From a checkpoint of a small image captioner.
Model: 12M parameters, 32-pixel images, encoder norm layernorm, encoder activation gelu, encoder patch size [2, 2], encoder layers 14, encoder width 160, decoder width 192, decoder layers 10, decoder norm layernorm, decoder activation gelu.
Training: adamw at rate 0.00099, batches of 64.
Data: 203450 training examples, 2.0 epochs.
Rows from block 3 of the text decoder, named by matrix and row number. Rows with one number belong to one attention dimension. Each number is 500 + 40 x the weight over its row's rms, rounded and kept within 0 to 999. All counts start at 0. Numbers have three digits each. After the name is the row's rms in percent of the matrix's.
# q: attention query (decoder.blocks.3.attn.q.weight, 192x192), inputs 96-191
# k: attention key (decoder.blocks.3.attn.k.weight, 192x192), inputs 96-191
q.45 110:447511567407498515540506512497515468501570455478493489562499532562443513495528471491471491564509491418466502579552487512489577536459531463468485476445509480491402517452492505548426470539505463517477583424481503437489442434503476507608435571504471491519466500503452545528503455559468488478
k.45 108:478498498557539533490505499540489449455468565449480496423471556510458456522431538500553497464485528409519566516467566485493513502570545462486512570451460497486511552462449499529444466480555516501491464501452506484463456483559464548453480539534575450469500506480443458518491593486535558515
q.46 099:474470468558558517448545469514499563492554507563528491507539522467521539508481433555486462499526449554528491504587512480509504468530515513568503508599537555518469463495492446542511462542446520474522476442532564530506576535493524511497508424490513533476503528501510430557534451487504467505
k.46 097:509526462516485561508542550449535510514509460534467515505545423575437549479511505516557496477538525523539509413440474501537444491476501497548442478483471564474486462524442463514541568518460506493511489587498452525544494546542500460483541466494557457515475505469582578497473461491460471549
q.47 098:505449513463538510467466527541474543450528457448519515584502507478500481506470448526495394457463446499435437538507505521507535499486465579496594509508550489565448546521430503484509525471508552542540443449553541421441476540541500467520542504519500544510536476487478485520544450472475477483
k.47 104:474576428533521536447502510430541506560550482500552476494558457608473487516482541496543506478492512531524507464524512550544458485458553468534479467498480506440448416527433461550526502456399498523491581549508512516490511523538534435469556465500573495478513427492527534527443532546437474461
q.48 094:490535427549535444554464421447546461567432490516465613392514461520569486503447540556490576477488537494521524574464493510443469466568503476524558489492572530474579497507517507492523483425570524487521483567489479521564508526502528526579489473462472433460414530504550475530521558513481486518
k.48 097:515548506469508438457487450487451486484532550531539437570557455503466538604486442463508465484493560475480544434524499538555586514443531520517480562476445513470415573536469530482489503483508548519529477487507420580535568478494561479529549509526510567463517424512498554519508452507504472493
q.49 109:574531482488509433527444445496478453493412449475513532415523424514517451460442509442490565472472486449446501517507517474490518467584514515460527513480497484473582530467499521431459488482526545506554546505471464479474542575478514528496488474488492487487475501508496477527506529460530491469
k.49 103:573481474449520475477491532521456518509509464491490456569586428531447543480497445463510474525404539476429510488438523569586537514478479527487497570476396469516455518489439457482502528486429569535493496446463436519470522576482543478496513526581483586533489453537537548529495470478492462443
q.50 098:516526472567518479578473473458512524530488505557531551443455478474603531478489446509502535476491547474532497525495471499509443490575587483529501551506533441450549442482531481510491485429516555487482483499501484578532537482561573577457485483481472466514442522502508503512467556488478438483
k.50 098:499479474502483450433540513531435447497495515489534459501535568502432477593497505495530512466511455492517558491501519543508530457416417561449492480473417491544459573505516453490522496523492549524539497531533449480453470505507514456500505520501584579488548481510518527507498483482521495479
q.51 089:503510512530526491470501512477506388446545580467526510468448557563423484512483510469513469507517513448510568445503496504537482584517447500483452541422454498466475490498490547481517522501539511510529557556463497527470439545565437480504424506460542483544521443514505503429434465476535492460
k.51 088:544430488472492436537505551511445544487451422572451504450492453508532572467447484501484498537532460460407433554539472518482538467554513526514604491529539509478489496399512537522542549462447519456498493462461540454551525498462522519551559477478468475590513472467484554503537429483503429527
q.52 084:537491491576565484464517570540463491571451493467474461441505502486499450446495508515500506488523448496463546499517545429430500569533410469458506516464457468461561512508470463504448492491568481545448545531535523494580512484458473534478464504416507538441562521507430484511553509510461566545
k.52 085:501548521486500490556495419443464487492492499480519599546548413546426514573443500487587550544503481440454479534539504483499541404536548487486552594475488440481524512438488587520495499540538513481523489452466514527581519561430485508538520460490515499510492445471527440526486512569470467473
q.53 094:554512501489513464512443473493487524447440461500514514543504440546530483526467469506485476460501475489475422528444558480475571447468498552520585475562533533559483584505474472445508539550490544512515461472450586530554470560461510525574575510595489499551471471429515467520530452558468456423
k.53 098:532466490471500593474512535553542520504541508473480412552505452524590507498537444489485477483453502535521481453520512503558506592438474452453499505483472456438426466528456449518443486446424547572525523495542493523451558473548508462405451550516474520493511463551461530465464515392513491541
q.54 096:494546473511482482489479482515494395501459491499490519469476552527449439521511540488533535547521486502481594476478494485470506579489388498438486479411447515504476513549507509489516494511592442492516532546471493471486409520496464425570420539449483472516599477516521486469532483512518576498
k.54 095:485469488485491471561465481439503568473493529573475530485532451516535566480489462539473553522556489480479435559518514542509546476556593513561523530516581473489521510488568499514510490470516471494505470487456480544578581545447470539596512470485443461502433484472499499534512469543480426506
q.55 098:510465515486495531486556544495533570459534480513532462585486424454484565525495469505461483499490450501482430469532507480565548482500572503569547461560542539470525492444465492547456528523404520478477453410475518488491556544506511511446576536558556558501480471446517550483483467502469441474
k.55 096:487496493508451558458555537506527468469536471418486428431504486481514377461534489500544417486437475484545519507533487474469450571529403467414490415534459503509486454462444470497455453496480570554510549459507591458407456472570458477426516561535468521545488537488504573479484515450497540528
q.56 106:500493486514552567560518533510505510515563580513505503531476521509506540551538449484535469481502587446552519430485473536571447522452495480512471547505473509501426448539483461583530518489432520537510465535465479550515492481574501516446483469503473479525487465552507524479446503467492495482
k.56 103:482451504527455483410547489516532470469508515553501506434454637488483476542483532541508518522560424529526554536510525491424524453464404516450495401503488520497480496480574495527529517496511448503508518583481534451504474467500504504496505496444520490532578523501529511442533473457522559545
q.57 106:452491521512504566511546517491525580509587528560496456582488484464510533516569450549496466510501522538543466493510508546532452460419550473593491495515497546484465460521512498560493478506449492484419457428549489530530500471487519513441531474545487500463484485520494550502510499506449455509
k.57 105:430540493556470509454526484460568497510500537467529487459437594455510425508528572547473501486516490541602575513501508447417431489459458494499466380469538519511527527535543515471485489526591474508502502573522530490506421444562457497496498531427507499433522557512509449489519517535521535561
q.58 090:510452607462508465498504546541437485530556538484457393497489511459478482419505501437468483517490440474521523449541509458511563589509507463447460532489477450474558529473492497530427511483472512538459562438534461487488601447499519505445477537413485553488508501481507515528488511472519529553
k.58 092:503504503457482526535478413526436512519438461473535561465488507491445474535510543487543563516456519473504475541511522496461483417559476514505554517497435525537559525458523534452537489544600507418438514467485550457509399527481445497514498451526499462534521551501529435508538551559486514479
q.59 090:529509491496536514529478428459545570494497523519505541569457446465568549523514456538487488442450524483530413519479514503551514414498607520541558501560577509520521529486498493463545533511482548506514463480480496549540515519498541520521600477578484472523431470460518479507484506518515444423
k.59 090:510463482471471547422553539567555501533569521474501397524462521489542496504557449494502459451464491542510533456493509527519467553404417479474503464488446536471415478523467409524425512480446551541522546560542473489449530447563521474421466552520502557479534463552449529487474524400494509500
q.60 102:525514476470493496518450416529489461475470537511502541518438563612533489521502517498535482465490568486480499553448467481477467484500422527482494561471477463542511538519537530454575518533553518540539470574484499547520424510552458470581471470572501428552497468524491492470468481532514519463
k.60 105:518449496499545508508471558549481493531545494559432451526510480580527582497474428536449504495538448485440479469509477527505577525456531470521511506550535523445456476490495459570454493473419487556516504525471441509479589520504530520481486505467543499452551421485443520484493462406533469467
q.61 099:467563440522523488512450391447501459481467521555547592441536507578514546562473495528498475468508580473525521496506463548488423455534470511534452517499509547490497487521540530475572516476521547492521495551461487533492423514571505536550503426514490445543447507539483545498432491490518453479
k.61 099:524462514536473434483519584500467512463519508567495481519492542523524557517521493525496414502554484526493540476421461544531584479450485495509460490516535521519414525492539497523504526490467492548543480556519373533525496423498579486514526525476558523502525480512525548459514406448552490529
q.62 108:474506491531473531410526609475541520467515455469520479527586450449440506506490511557464509500488397522455527479552517514520525478507533512479517418536488588485518512469416510538419511485436505486499480439503528422474523557487466453453550589473553536470559505453496510501524449468446503523
k.62 107:471503523500498544541513559423548476460458469448501529485534426514490441420546528451501496523460537495521499479488483432506462560588538485455530439502503442484496440503426536427492500495517489497508533403520593504497500524494420485476489522553393510551446547487529552510446511524427485530
q.63 069:562482512464445476505502451491544477458589569497506499566474472494495481600491493466480516476480466448484501473477528522607556477490530554501485522470499475518480536488509480523484479507442543498519467475449551497502519559500521515531569523601451525566538450459503495469447453496553500422
k.63 068:502438443459455558495497614534499491484547497479469415475450456533592453471479463501464527452479478517488407494507498534519461587481474549460566451510453532533494477513529439518511475472437528571513528502469563460439577500545452532470553563547481537549494486534536542518476466364476506514
q.64 108:472546511499467564452539520519492461491521525498493484491510542481403451510527535504481495560556485521545559482559494537515485592467431491485410467414463531520438488518505512547493454475514451452498539515516504468414444452513459438503425554433511508480607499537500540494485449504512563539
k.64 107:499491497553455464574463474440522551512434498548502579444457486482518513477501527522443547533561498509499447567467522471421485461604549503572542475502599479522577515490541503480505477495550445454457449481519530493538475517486463542564496474483435417540429565497524445507532481599496486486
q.65 093:432548512551483532524539521478521564554576524532492483514482489410443522469565471527499499593523504483549544456584506522478455525468514464502440471441473527447394411553481481574456436482503432453441553471548470505480488470508533507497467519430452494466528555527544530486522531511479529567
k.65 100:469535541555441463556530433454552535491452528487555551453454551423462503535521554488490567501549534551524525554504538521444467471500515530534513453456548512547588532493545518492501475528604431443488448533506487475565427477490480539597528484447498475448482562485508456507550463597515529548
q.66 114:434551510530500585502553481499530514542557557546485532478462534477481516533543529529512499560520566501581529468558484549479386542486502437518402512421507500438471398503515503586494470458507462455467531528504467528505481447522533490454403472428483435448519525596506543459466499472496544544
k.66 113:497543523566458436500507450473519530511435525532501568460477564458467493547506513508487526527556487515499506546499516511407537443508513509580492481480570539564533568505535529495549480551574421453490453504499488492578429486490500542602532488441500441499456518469486486492565461599513478523
q.67 102:482507521508486515565518480483479548492553556537530482517520533530473573539522473502503449511518592444504553428566428560579465509422478506540424539518437530513413447553486504538521490501446519498488514476495472513487509475517495512482520487503460516517464530522511541477419509455527499473
k.67 102:494509518525456466491523485515538511487486492494509496460454639477522506481521585522502518492556477550537521518435517516469477485461470509523484418459535535566544500473574529515545526516554420494494492627513496454526457435482480517550530463428501475488560550527546468485526429510546511550
q.68 098:438483516491492558434596617484526527448604508480475436544486530478408517520552514518470477544525439540528485464502565501533507551463503501490522444487505535510431500483473500577440516513426467506473490490514560492490456521486469429462509545478553537492553481467525536461476408538465486518
k.68 100:433484506517476489545489513468536487462474533466496517416452485433536449428492497527457509502503480470500467558567497412407481513601519470474545423538534524494532470475489552483465475493535483441457484433536637466500453463511415540480484504502448447550459553482506487466509530538460517549
q.69 078:431488468611541502517577596501529527543571496542531505501532472453500521528535475512494480521476471582596497496490525484499458496549580427515510454470595533459552435478476467569455547430457518475462484501556514532554548486520515478454452500423530484441492568496509535426544561456430506585
k.69 083:476524537553452473456502450448529488477443532467529536427492471451425461566519520475580488509502532450543559483529456448454501470525497550493490445501469538510473525494496590472510483547574463448467528457529581514499436489547451484543500492487471494470477509497519516480544481587435501492
q.70 096:485523443560525498490511547462535585538517471529523495505575459409514531515495474556493486473487489499494510466535456520535474445480574484536533438566540566483487458509437493517493487442447529499463456439521481515532535499483521522423514503483493528435468528474506524489527524481453471542
k.70 092:438571507546465505502535502470552437472509506436529516483446533491427433519545560468553506484515479519563573458471517444502461527497425542453437444446480458503500501514474518432528480542542502525537491535521507508492432414538501448513501493501479504493526518519546505505483470510458537567
q.71 120:489515486464509526484464525468514613484519476535536490560543423493541562514487442548489471501487502496455439474489467545530480406461532551577557496609531566526477482515438463510520504510413532486486453450531540554511512535505516533506560499589490504485465496476511500525525461505468433465
k.71 119:446495494485491566465553573518566463520529532435520461494448568494500438494524513497503479492484512569570601443471526474512441600454438460448440421440494442479490468543462503511478480474468519540549497545521503506446520451544505457417481558465510532474562511524520525464441483440515556538
q.72 107:461566464464414475488446458475490517503452442525520513544507493475517430473544528489524512556559465551502517570516495511410508474470465470486538470496534516539462530546500482489517447477524446443507523490539530458520453460426498461559472533468464492465516547524542462566566495603435523515
k.72 109:464582520510523560560477441451547547545507539508538515527489436424539530518516472472432563519482565523553519465490526536524476516503616460579440544473577477475564552594497481508493446532539474515501443502575426562520519481507499516522470499467465481428461495523473420500458503583441515495
q.73 105:469489457487475521480538556491529569466585509526538448561531456465511544551510426559493467500514487509505449472526491526555467436450552507575528490546521552512456496488438458546471502482400534493457463442548538539513483509494492515429583499547518519517490527460508532491485466499452446494
k.73 106:418514507521477519487550595473553478500493481440525490473430516483498421458521539523481479498515482549564564465475487420461467556500437494435449377475523477498508484527500522495512472514491493537534512514528559474463486443555461436449484505452479498479544512500507513458471486482501547559
q.74 110:504526504493479463450501468520494409474434531457491528436474525584487483509481570502497519456509489494494494550462517430452496526567459541435487495464510471507559535459547504445504508493572522511574536569451508494477478512537460505570474470476513462535485466471490496483478481510519515498
k.74 111:567467484460557463513432511525424552510524473538469465544565414534520578490460405481512453495478503417406421475516445519545581515537508503546577570567483515473459493495452506532488514497453542524474513426495488517489567535457506509487524470561500504558475447459477547518496499486535459479
q.75 106:511494573468491494547503471547452443502502588474478515533433582556492485509508498460506498513493561487533522530435503509490510569450460519439468583437460420504448542538567520487510522529563484539521529581457502517491455442513495477560448482511498464535527475529526514497460480535533532457
k.75 106:549431448470527483474484450567468550521528537586482451483458531533536586515451448560474533476574464489449410567592526551461564447480535500561594529542535560473522486468579453588480502476505472494486496520497495480497530529474515570515487460438520448505542471487456424480573535475534472456
q.76 093:442496498530522502493542585443481507505545441517519481483596477407430526512489476517448452546499498496504531460622475539540488516500537463538416454491469556519515433467502501525455515474416480469472513454512489455479558507489496502457485488448540549434508548500541541473474515458504477525
k.76 094:456528519541438469500502484453518510482456507491520577408469507485451487454550586489522490525521531493503510519468505474443443458589488494529454481460496502593547505493499571424556500513544474427467515518537541475505389443499486513560550466480508491560480592505542514488512475572517520524
q.77 097:536512492455488502499475462513478495465438555483497470577407530569495431521507499518520500505495505513464490537416501450467521488477428557463556520500468461522469591536492505500508488542552477518503477532451528510485392515514462496579453560551496462566522442496514488484514439579492487471
k.77 096:516440490490529573519495482546507532519533495528455439543524424549572544521470454530432513482519455488482436550565519526522565524516529464510587555502544472411508483503511448606396476455443517545508495476489515513498557515508478529459455545507449458468479474489436481500472486443493471486
q.78 108:539477542488508432515450461513461405504452528462460540454481530529506469442456564435504521490499509478503540534470538454444505526561487520415489529469466428504567536502541542429497507520579484502513558575471461513489475470481480513534455457454482483537491458485516462530467499517551522477
k.78 110:596484499455544452534458470565428526497509475551471462555541440508522585501463470462496491485501516437417407498522470552553543453485513520532586626524441506503508520479494486516506535483460544486466496450478437510529528566472529557509529476534521501535508488490460494522519519502533480470
q.79 111:512481519509495444420525517500487426494465489437473442407535489473449497486465560476471491485480420517506505497540547466512541529566498494466457421482474496503540501434501551491433525513532486501535563476490480421451504510460486475457482530455541579485555500460515494497505513480515529545
k.79 109:519488526507528467570421506450446506499453437493473567480558417504464502464487488469521443492445543417461406537486468499503466483613545514513537572521481510506532495468449546457507547497478537488459501398494563506473502526475483518519529477605440503588426511495499544532517501509492456473
q.80 093:437529469546486550523524530485510562537565526526495504514531472447483534523529479512525488550513546501564546427566438562538452475500549451563449489505511561464477415510495499574531469439443459445470514474533475514507539480524522524441499507479505510445500544526511528465507518479490503531
k.80 094:448551556559429481499522493470554472494433507515516556433436569449467470508548583494528514523554505544572570516436493498416474469491495522523439445457532538558553530521549551448542490532608470427506471595520492493564432461502478513566509486444528497517500541497561473510539470546513515524
q.81 111:498486530500537541542521563524500600519572463502494470535512450421542547474510434516519517487494511494489488454502495553560514466489583473522526528551496506511483449503458454547465502469439504489438444468531514516505563510495543517407534493497487517452469539505472495506534538485513457504
k.81 112:461500515489482528427566481513548410490466526455523505472462602490465393482507548468550522492472481534562609481484535483475455491467444511445479419450478468508513511489500479448531489519537478473537534578473512469440435498513493474458464542480553507470550502495534495482471519508471574513
q.82 110:456552495495434546489539497465556591479538480560501496587472504461502500535555504532494475533557509542531493490499521521476487489387512474566543477524564567510425484532512476572527484506459452465484459457523522496522469466522519480518483536555472478458506504517518529515535461563441511517
k.82 109:410552497548496557498540489493613523536508583511531531464436562435544463525532492527463494470543519567602531498498522495451473536482518478549481447471612517500545521555523516523457429508550430496477465497562522497499503453523472541506469511431461468440467541507487465452465475541523511551
q.83 117:479520448525482548548482490469520552503525551553525530538486528538501541549549436541510479536546557467516504476510457559494445466414469484577500533545486550502386477566496454535572488481454478496474498504507504532485457484525508521544510505524467452491471539553506540496484495536463507481
k.83 115:473530493512450521459556500479585517509497529521519492469439611443515506502546528550493519503563483585544527474472533525462496505430499491533452435451571494501519508533574490519491495498544414500525476616548447496514463411496520482534494488423535494457511538523527449472493429517551555549
q.84 082:493475517465456463542472508535459544595465465491455510463572468424562505424473527499474545482492435517483516498502485500447519541556549460482464488485491467472592470514521493501470456479524534472466505494553411453520592472471517520451515478409457509430478576511497505548512558472507560578
k.84 082:498585491476498498519521418474462462525481478501529530500546507507416471530512551450592501519494533507489570467503519533511438436524518510554444550454434478560542522517506592424532514546577463443496503482483429534512483531512515497501495521497511554489515525529561460528493552574471564439
q.85 094:485510496440466520576505429504528539528546531556512545564456509552540539511529467507517495545531601473535471496461472549481426504393500498544494554520540487496424520576512484519573475459493515488496447504524522582555458491528518519556498493543429438514461492567525503514515465549504494460
k.85 096:462512466498444503444533507524533499534537573539534436476433585465518518508496498525480548492571480593547530496520533519496507502404492526512448453490539507500530520553551474520501433494515434542480483579523460495499521447534530506515452498386523502406542509519495425459510497497542543535
q.86 107:470527517478434552465547522508536554455541514507528491618430509507502479505587482541526488527576517535553500493470518516491509487386484495542539498506506491509430532517515485554508462507487446486466444500512537534515445416492487456534505561521483510502549502516527492528510450579445483527
k.86 105:423500483532468547530517480492555488518513583508508518456424506448573505493520481562439524468537494577590504541555550465442483524538530460537512446491609514458546488557569484558477415503528422475504483491542513500508519474527431526498459490427452424425467563502474437462504515523484549547
q.87 113:488550409558505492512469421482495440546451499541493596390533521523494463536446556490523491526531574469532567458549461512462391540535437457480421485447492526445511436527544531469554473455566464424485597562482450518495457469504514493489459487463460439481468541561519521465469521450507534530
k.87 114:531528545517471401562474499482446530510451520527478536523518509493480557518535523479489501544537531492467487474449498542475577443484523548549499552465527516531523550496534537491572533491562466476478438532501413534604482492460558526641538479467495507508475505490488481541528420579500475510
q.88 113:537490521474499441467450471501453433478428448427491500422513470503507455464443540458499543462475460499469512512509522463477557498592495517432521490509505475493601524462500530437482501487567531532534544508482504449462546536472501523508504491481526529538502498458489453500493523477524508501
k.88 112:576486511463565470521456516533426524518525447500461487550557420554466528484495446473521484487438518452417435478476480525562537485517524504479525612518443475479475487475433474490498530516453577528467495402453493502492550573472532467468520497601475527560507454480481538520490527502486475433
q.89 088:491501493504474540556486516498509559495500460528506478552477457524571550532501473524533467470506570518487449472441485541553488420444562540577536549583523541561478503504506509485527512500473506523496433465484537538494505521515511476499546470587496516533453475459483496496452487491520461464
k.89 090:468492523517527514443542578517539491488552525478469415489456563511524447484477523509469494456513426535512548443476475466517466523416416471474457399527479479486469437531484445502451505458465544522528517543484496469470540438556536478427496522513491505474558489527461517477477531401513548540
q.90 102:529522487438445468455455502500494527485467473478523494582486479507557449458481516530516536443479446556449412570403524498471529430482473546530612487538521484559497613495518479443498526565501506520489431488509576531546455533494499537525550528595513479525473446470495467519558482587462450485
k.90 104:470468480451540550521513538521514480541551524485498423557512424524523473500499434506476487448467492517514489474545510488550531579473549447462493525528500482415467446530454448553422486471416550561530542441541486507432559526550488490406450555540465534453531480514479521489467535431482491506
q.91 116:471523536518465560502510475508509443538535551495490491500474594512456471501549547495509489576540524508575596493524464528497441566465438443498415522416449504484422461528527521524497483487528428484500541577503450494478467417517506474506407507450471467478537543579506544488464503530532559537
k.91 114:499532507557489436533479428452502529520479511552496557453463555457480561523498525515478558542559496515506446550492519502412522426529529518581538499505593541524543541503560515514521492516575400438474447525483491511567478453488499564599540448445511427492471528482477432501546499583490512508
q.92 104:504522531417481562524535489515525551454530510523536484651394531539493512514534491531524496518506520510495478484440490543502507515375465528474546558523514505527404516579469484521529492550484494548499412488480548533468431472523480479538496561545483457521499466528481498523467424574512490471
k.92 105:493469503510504583440534505549580482498546543543492490509465564517574499455486472565460515470501414603540554503561533467484490553490486491461553429523526480467519459513527449548447459502453483520513501540517549489435506505524482521425442554465476442480510498501465480487474520483464539516
q.93 086:545463545510535492558458450527497469555468522479494507474459470467551522455468448464501519500466477444471464543501547469502552511544567517462547542548493412458545488488519457451474537546495530517511513487438479535521589495453499528540512474485499501519452512442541464549523521535537520457
k.93 083:579478454434513516445505469575474474515524490470510437551517469517500486569480452451543480508469478493479475510559528573538488526427478480454536567471425520500434525520467436530453521516476578530503515482487485482450483577522515505416503526506544536502526496552505522504511502424520515458
q.94 082:488508463490467463536431390477468478492426441528454611402531499566534487483451551507510509504481521481470514519514526488455463509546432541477501505447490513524563481546523541425546484441581456470540568553499468469502471504476526488542498477490484436489468517488520480523545501501508521522
k.94 084:500531514484528412528479499505455554511493479517515547563538457495484539541493502480496508471489530506446500482444515573592542488476565519567468579479502489481475547523502510480536547505485546483484503510475346570579560519435572533543499503519467534492487474519492478519504452515508463494
q.95 098:548452589498548513524550482548463452474534531465526456540475518548504538488517458447476474493466535452505475479491519463566555558532515534460467558513451428505521499417523477512459514538466518573497488513450472562467530490502529535481478467496523520564522433476489496493453489466563501437
k.95 097:553427470468493488452482536586455468466499462465443464435511534557507502491475500526556509520510427456461447542538512503442522477507412474417562504558424545488487471400524483495494502470447510486486551507470553410451440532521497556449517512561570502585542527507505515515522519398543516458
q.96 103:492458525467460442576488529434499514401469540495458585503497546520502527452458476504486475469473504535476480545485562462523523499489509574501536492520495428551578513497583518460515447500494503441524436491402530522567527519488471544526537526524447497555464458487528492524456518505505432460
k.96 104:480482530519517454443469461496436500495458477454482491461514554504487445466420556543531516492453411459486547488504502486464502505572399528477448481500458498544565491525515535459486463570498441496493586379612525542493471475488504530407448510487457555429516531472434483543538535467611517475
q.97 089:445505538481508480504433496492483465417526522508536516459507504529537574542456537561557450435434513529497515528549576457563518483526527548486415550435481538514585508476556535476456495519582535528551486553447501513537519523554542554521521482501483484557443495475499496490452487489587450480
k.97 086:529418480454481446448490527504438530523459427472516510476573486427526427434476525469509554457455414491434473486467458484489482498573395531477543467522436493527507544475492541457548577525492497549504543453590520475480566528519482470468537540602528591481494517476486589504534545483537481484
q.98 113:510539457532462553512529474470536535533510535507497471503477528469505446522529498491501546574579510533549551467524476563485503500486456432483511442495507532491438449544482480531542495516460429460411531486546501507530493480486546507481449485486501483399587540562524446470590528485442560548
k.98 110:523568481508463524563537470556541471527497555581503476516458513525505534577567435470422515533602542490556514531587486542469518476429586456539556502517578520431439459512494495572478505438529479499535409540402452509497480493506527541579471474413563368526471540567495485488472462530457476489
q.99 111:460500539541444482531441591413481558441473507563477559523477535505494487439483489578456411492495475547519494472468487542457501526452524533569444495542528546546491508543489515511549498554510432443480455524513496461511535458521517504560492473478474475500483491492533530466495442531467457465
k.99 113:410501499455462503453507444517492468492514524506483494460443592512501441509461467523465519506561448498509541518527506492461505461519431478496475489497518466536534508541562499478477452547588436502502504452562579524450417486543505587469438520478486468463498583546468451477512517526579567486
q.100 095:554516482467528558521487510565511534473539532507549526594490514421520510479523415426412495548451495513491464579476471530564511484461476541503634542551516498481469550479443506486515491502466535479451493452521453479437473548433534474497533487461475558559543489556513453600530463571436485446
k.100 089:420528448555544543433520506508561488556491524483492481459554462505483509496497470513506473455505482522581558427492492501526485513593506438475384433515526548526503412511436469497469480519476506480476547484523502473543450524560555451439451460452550506455476618475473453503496533458505554559
q.101 103:511564492525529519508578428485515539504522524447545436462451517458481457536561545427502553550516532554544583450546490500457516546536479482446523443477508456484446517509508477511501510527485502494429538482547544562504470485510525460453442488513532548441550555485517465489529554461504545548
k.101 104:577553507477510536565520436526502494492484523517476538504518481529475564539557513488501481545539549469503454537547506580515486463419574512535569470501505528441430460507471519496504468424496536513549481549405439469496474534484512568585516471488556443525446419526484516467503414492442442489
q.102 098:527550561534505491493461469526434445481536397473463527454566414544432503527491502475507498456460484455481468492455523466526463498525456476559431562438427501492543549487529529481479543523557516561550549527506427523460469478486495480508519525527549497532464484495444568526442422498585506499
k.102 097:586481534441532517446465582539449482437509496463491530501561450515563500433423459469557519445406510462455497533450480505509527514461531517442557551517460445470536552486470471471504495493412569565533461510489482507538562539501518484513526500547514534564456406503560577480489492523459432452
q.103 108:533497531482539452505483476515465465509505434421523516501506458534486507503497489503530501454399492513484486526467571404509481475553482470499490528467497473455546551431520521494440564484549565571588508502484477511507518554467491463481539534492538491540449475444481552512409513478561495480
k.103 105:514447486498547483480448560507444516450482457468545502510563444463489500459440525494588471437401502503443470516421500473520486501503453568475529533486403507516506505447444507442513490535429526508464538430549552474535514537523484441455580542611450598505481389413484560521508509459466429492
q.104 104:458466495491458491542471537465515570494473529539502534563477529472541501425461484540440473492508512575488474517490538537524517497473555605496550459596531529555514500559480507490568473492469478430453431496496532477500566521494465485535517493493439498495510507510558425517501520534481492472
k.104 112:388472472523492490449504479505479458521482518524516475446496574539453468557450547565524460473548451496507557495545500447489487502543383497538419464480509513569520474550530514512456490555561476460510556445558584490451418460553491547439416497428477501467541619492467446469507563501592555541
q.105 109:518438502433488536534535553546545522511513539561431488553502590509516522470501490535510427524527456537487454564513485509491550520457497548512617509520555510531525525494493450565475497507451497447502446461495564447512472535491487545528517469492487535508526500532493435511534505517404508440
k.105 111:402420524546482540532505524444515552506464473485487441516470513480518481509537534548460477480544481551509532434524515444475507546534520483514436480457553511526549477547482513512433512531559439462482533460535542535502522406553500490426444505514450549471535559530455482544488534483518582582
q.106 104:545454485423460507526510525580527544559448493534479503592543509488550494434522395489441488516517467494417440502473502478518513517496482532519576500544508464528517538493463442464534521474449456505465439429531498497459509589423393482507563503515466505500500441570456441590490492504454477452
k.106 104:351471500561576496461524553473482482515496503463501477473479534568437483471476559528567445457474480473527585435496506409520501530530454483504369495478474491528531492539466453541439465546466499471510546487532545532525472429547536465405462512415478547450579563479508467530516552459499588529
q.107 105:563429457427557530465464500566559468485486503494590510524494472497551488523466465442471548487412539498419438537509479520592505448535512538486567515543519435465521517450479496424497477440472540580542516443464475497434489591470457511495519522509460532608507466526456504538499528510507463442
k.107 102:474537440538542446445485522461453546526495454485577494461567448477445482465479563536544472494431516524473540435447509440527460491586450502514432501515471567514541501429477477499538540500454534467462596488522500510544530529513526381423548486490494597469533543416539481528518514489524534516
q.108 106:472504473535472518453484532452509516525483490546489529473508523516494509455473509572513532481572475474504530453498479563488429534471533484541444480523464577527459433573459455547555533469456423473479549578557513481471500459537513499522477473459498421414552508532485505462543481467470520575
k.108 099:472563501507462476494517487535524474481537569550498468518405541526502524530557483469412484539573531518512503531544515465467532496443517490540544521498585482481470547555579469542490507458547504500537381544466527533512497477524511541554449479421499443527546546516546434497521518570491579465
q.109 099:500450525452482503555506551548537523472434515534450503558537535529551523465479451542481426425467481492457442558471555459511490527467495549568517513487513513540574537470530508509445520500545514486531430481476503486486500570485427531516570548566480488549434495470445513543445523473538460443
k.109 098:417397495492505483452493556491484506469521456437503458455514523530499433429468558528560450461444454500437558480482507476513509556545407524461439483477446460568548500486509502513462459558484493473479600404569551497490508410539492428400477529516411583482557491476480504520493548465556517520
q.110 106:447481563542510455477440544481447471473500436510475544519513443553476527508496506540536447424461468454484461521462515472474449492536523537598407523505468540533542505500494547510506551533589506541561511518480447463474518462530476491524550497487514475537431484445468581471435443503569454498
k.110 106:496441519399472512419488552522492494401506505467500542491515479489510416423401486509537511462431501544446496531421547486503502505537428558461539540459449465558536556452540478460490480561501502538491521477580592489451490507525469496467526544587432589517490457498539552523504539501491516468
q.111 097:550510432534539545437537452551511502545557478493551468503493464497487466515534519453499577556517523512510526471500488512551521521522468476422588478489496485433481507490476482513479525449444494546472569480554449514470447555481503442443481456428502538475594468567513446528567506532414517517
k.111 099:552566461550540524543496531494500508588479494519536474533509431506499571554556470474488493497492513463567514473531478440540461454491574485529534490534568553462463476499451460515506525451478549465527439560386479470549508537480522465521514426481561468555469555441545468498517482491456525547
q.112 112:529461401453556603451475492567522455534549507539569465538479454451539515579494435483520546475482506452444444558534439506572485460503518489483581531513539495453511499449450506461472479420490536549522544428506495426396458543521469469490471459433502506547542461541446507518506457544425481488
k.112 114:511524472530546478498523561437514542524539433497506480519519437478475531496554484507485487542464559559529511445460529426552500516535508446510465479475559510458514467479463485526534562509466521504441474583440502486576518531471520380497531454523522584506489560464580479526524490495414511488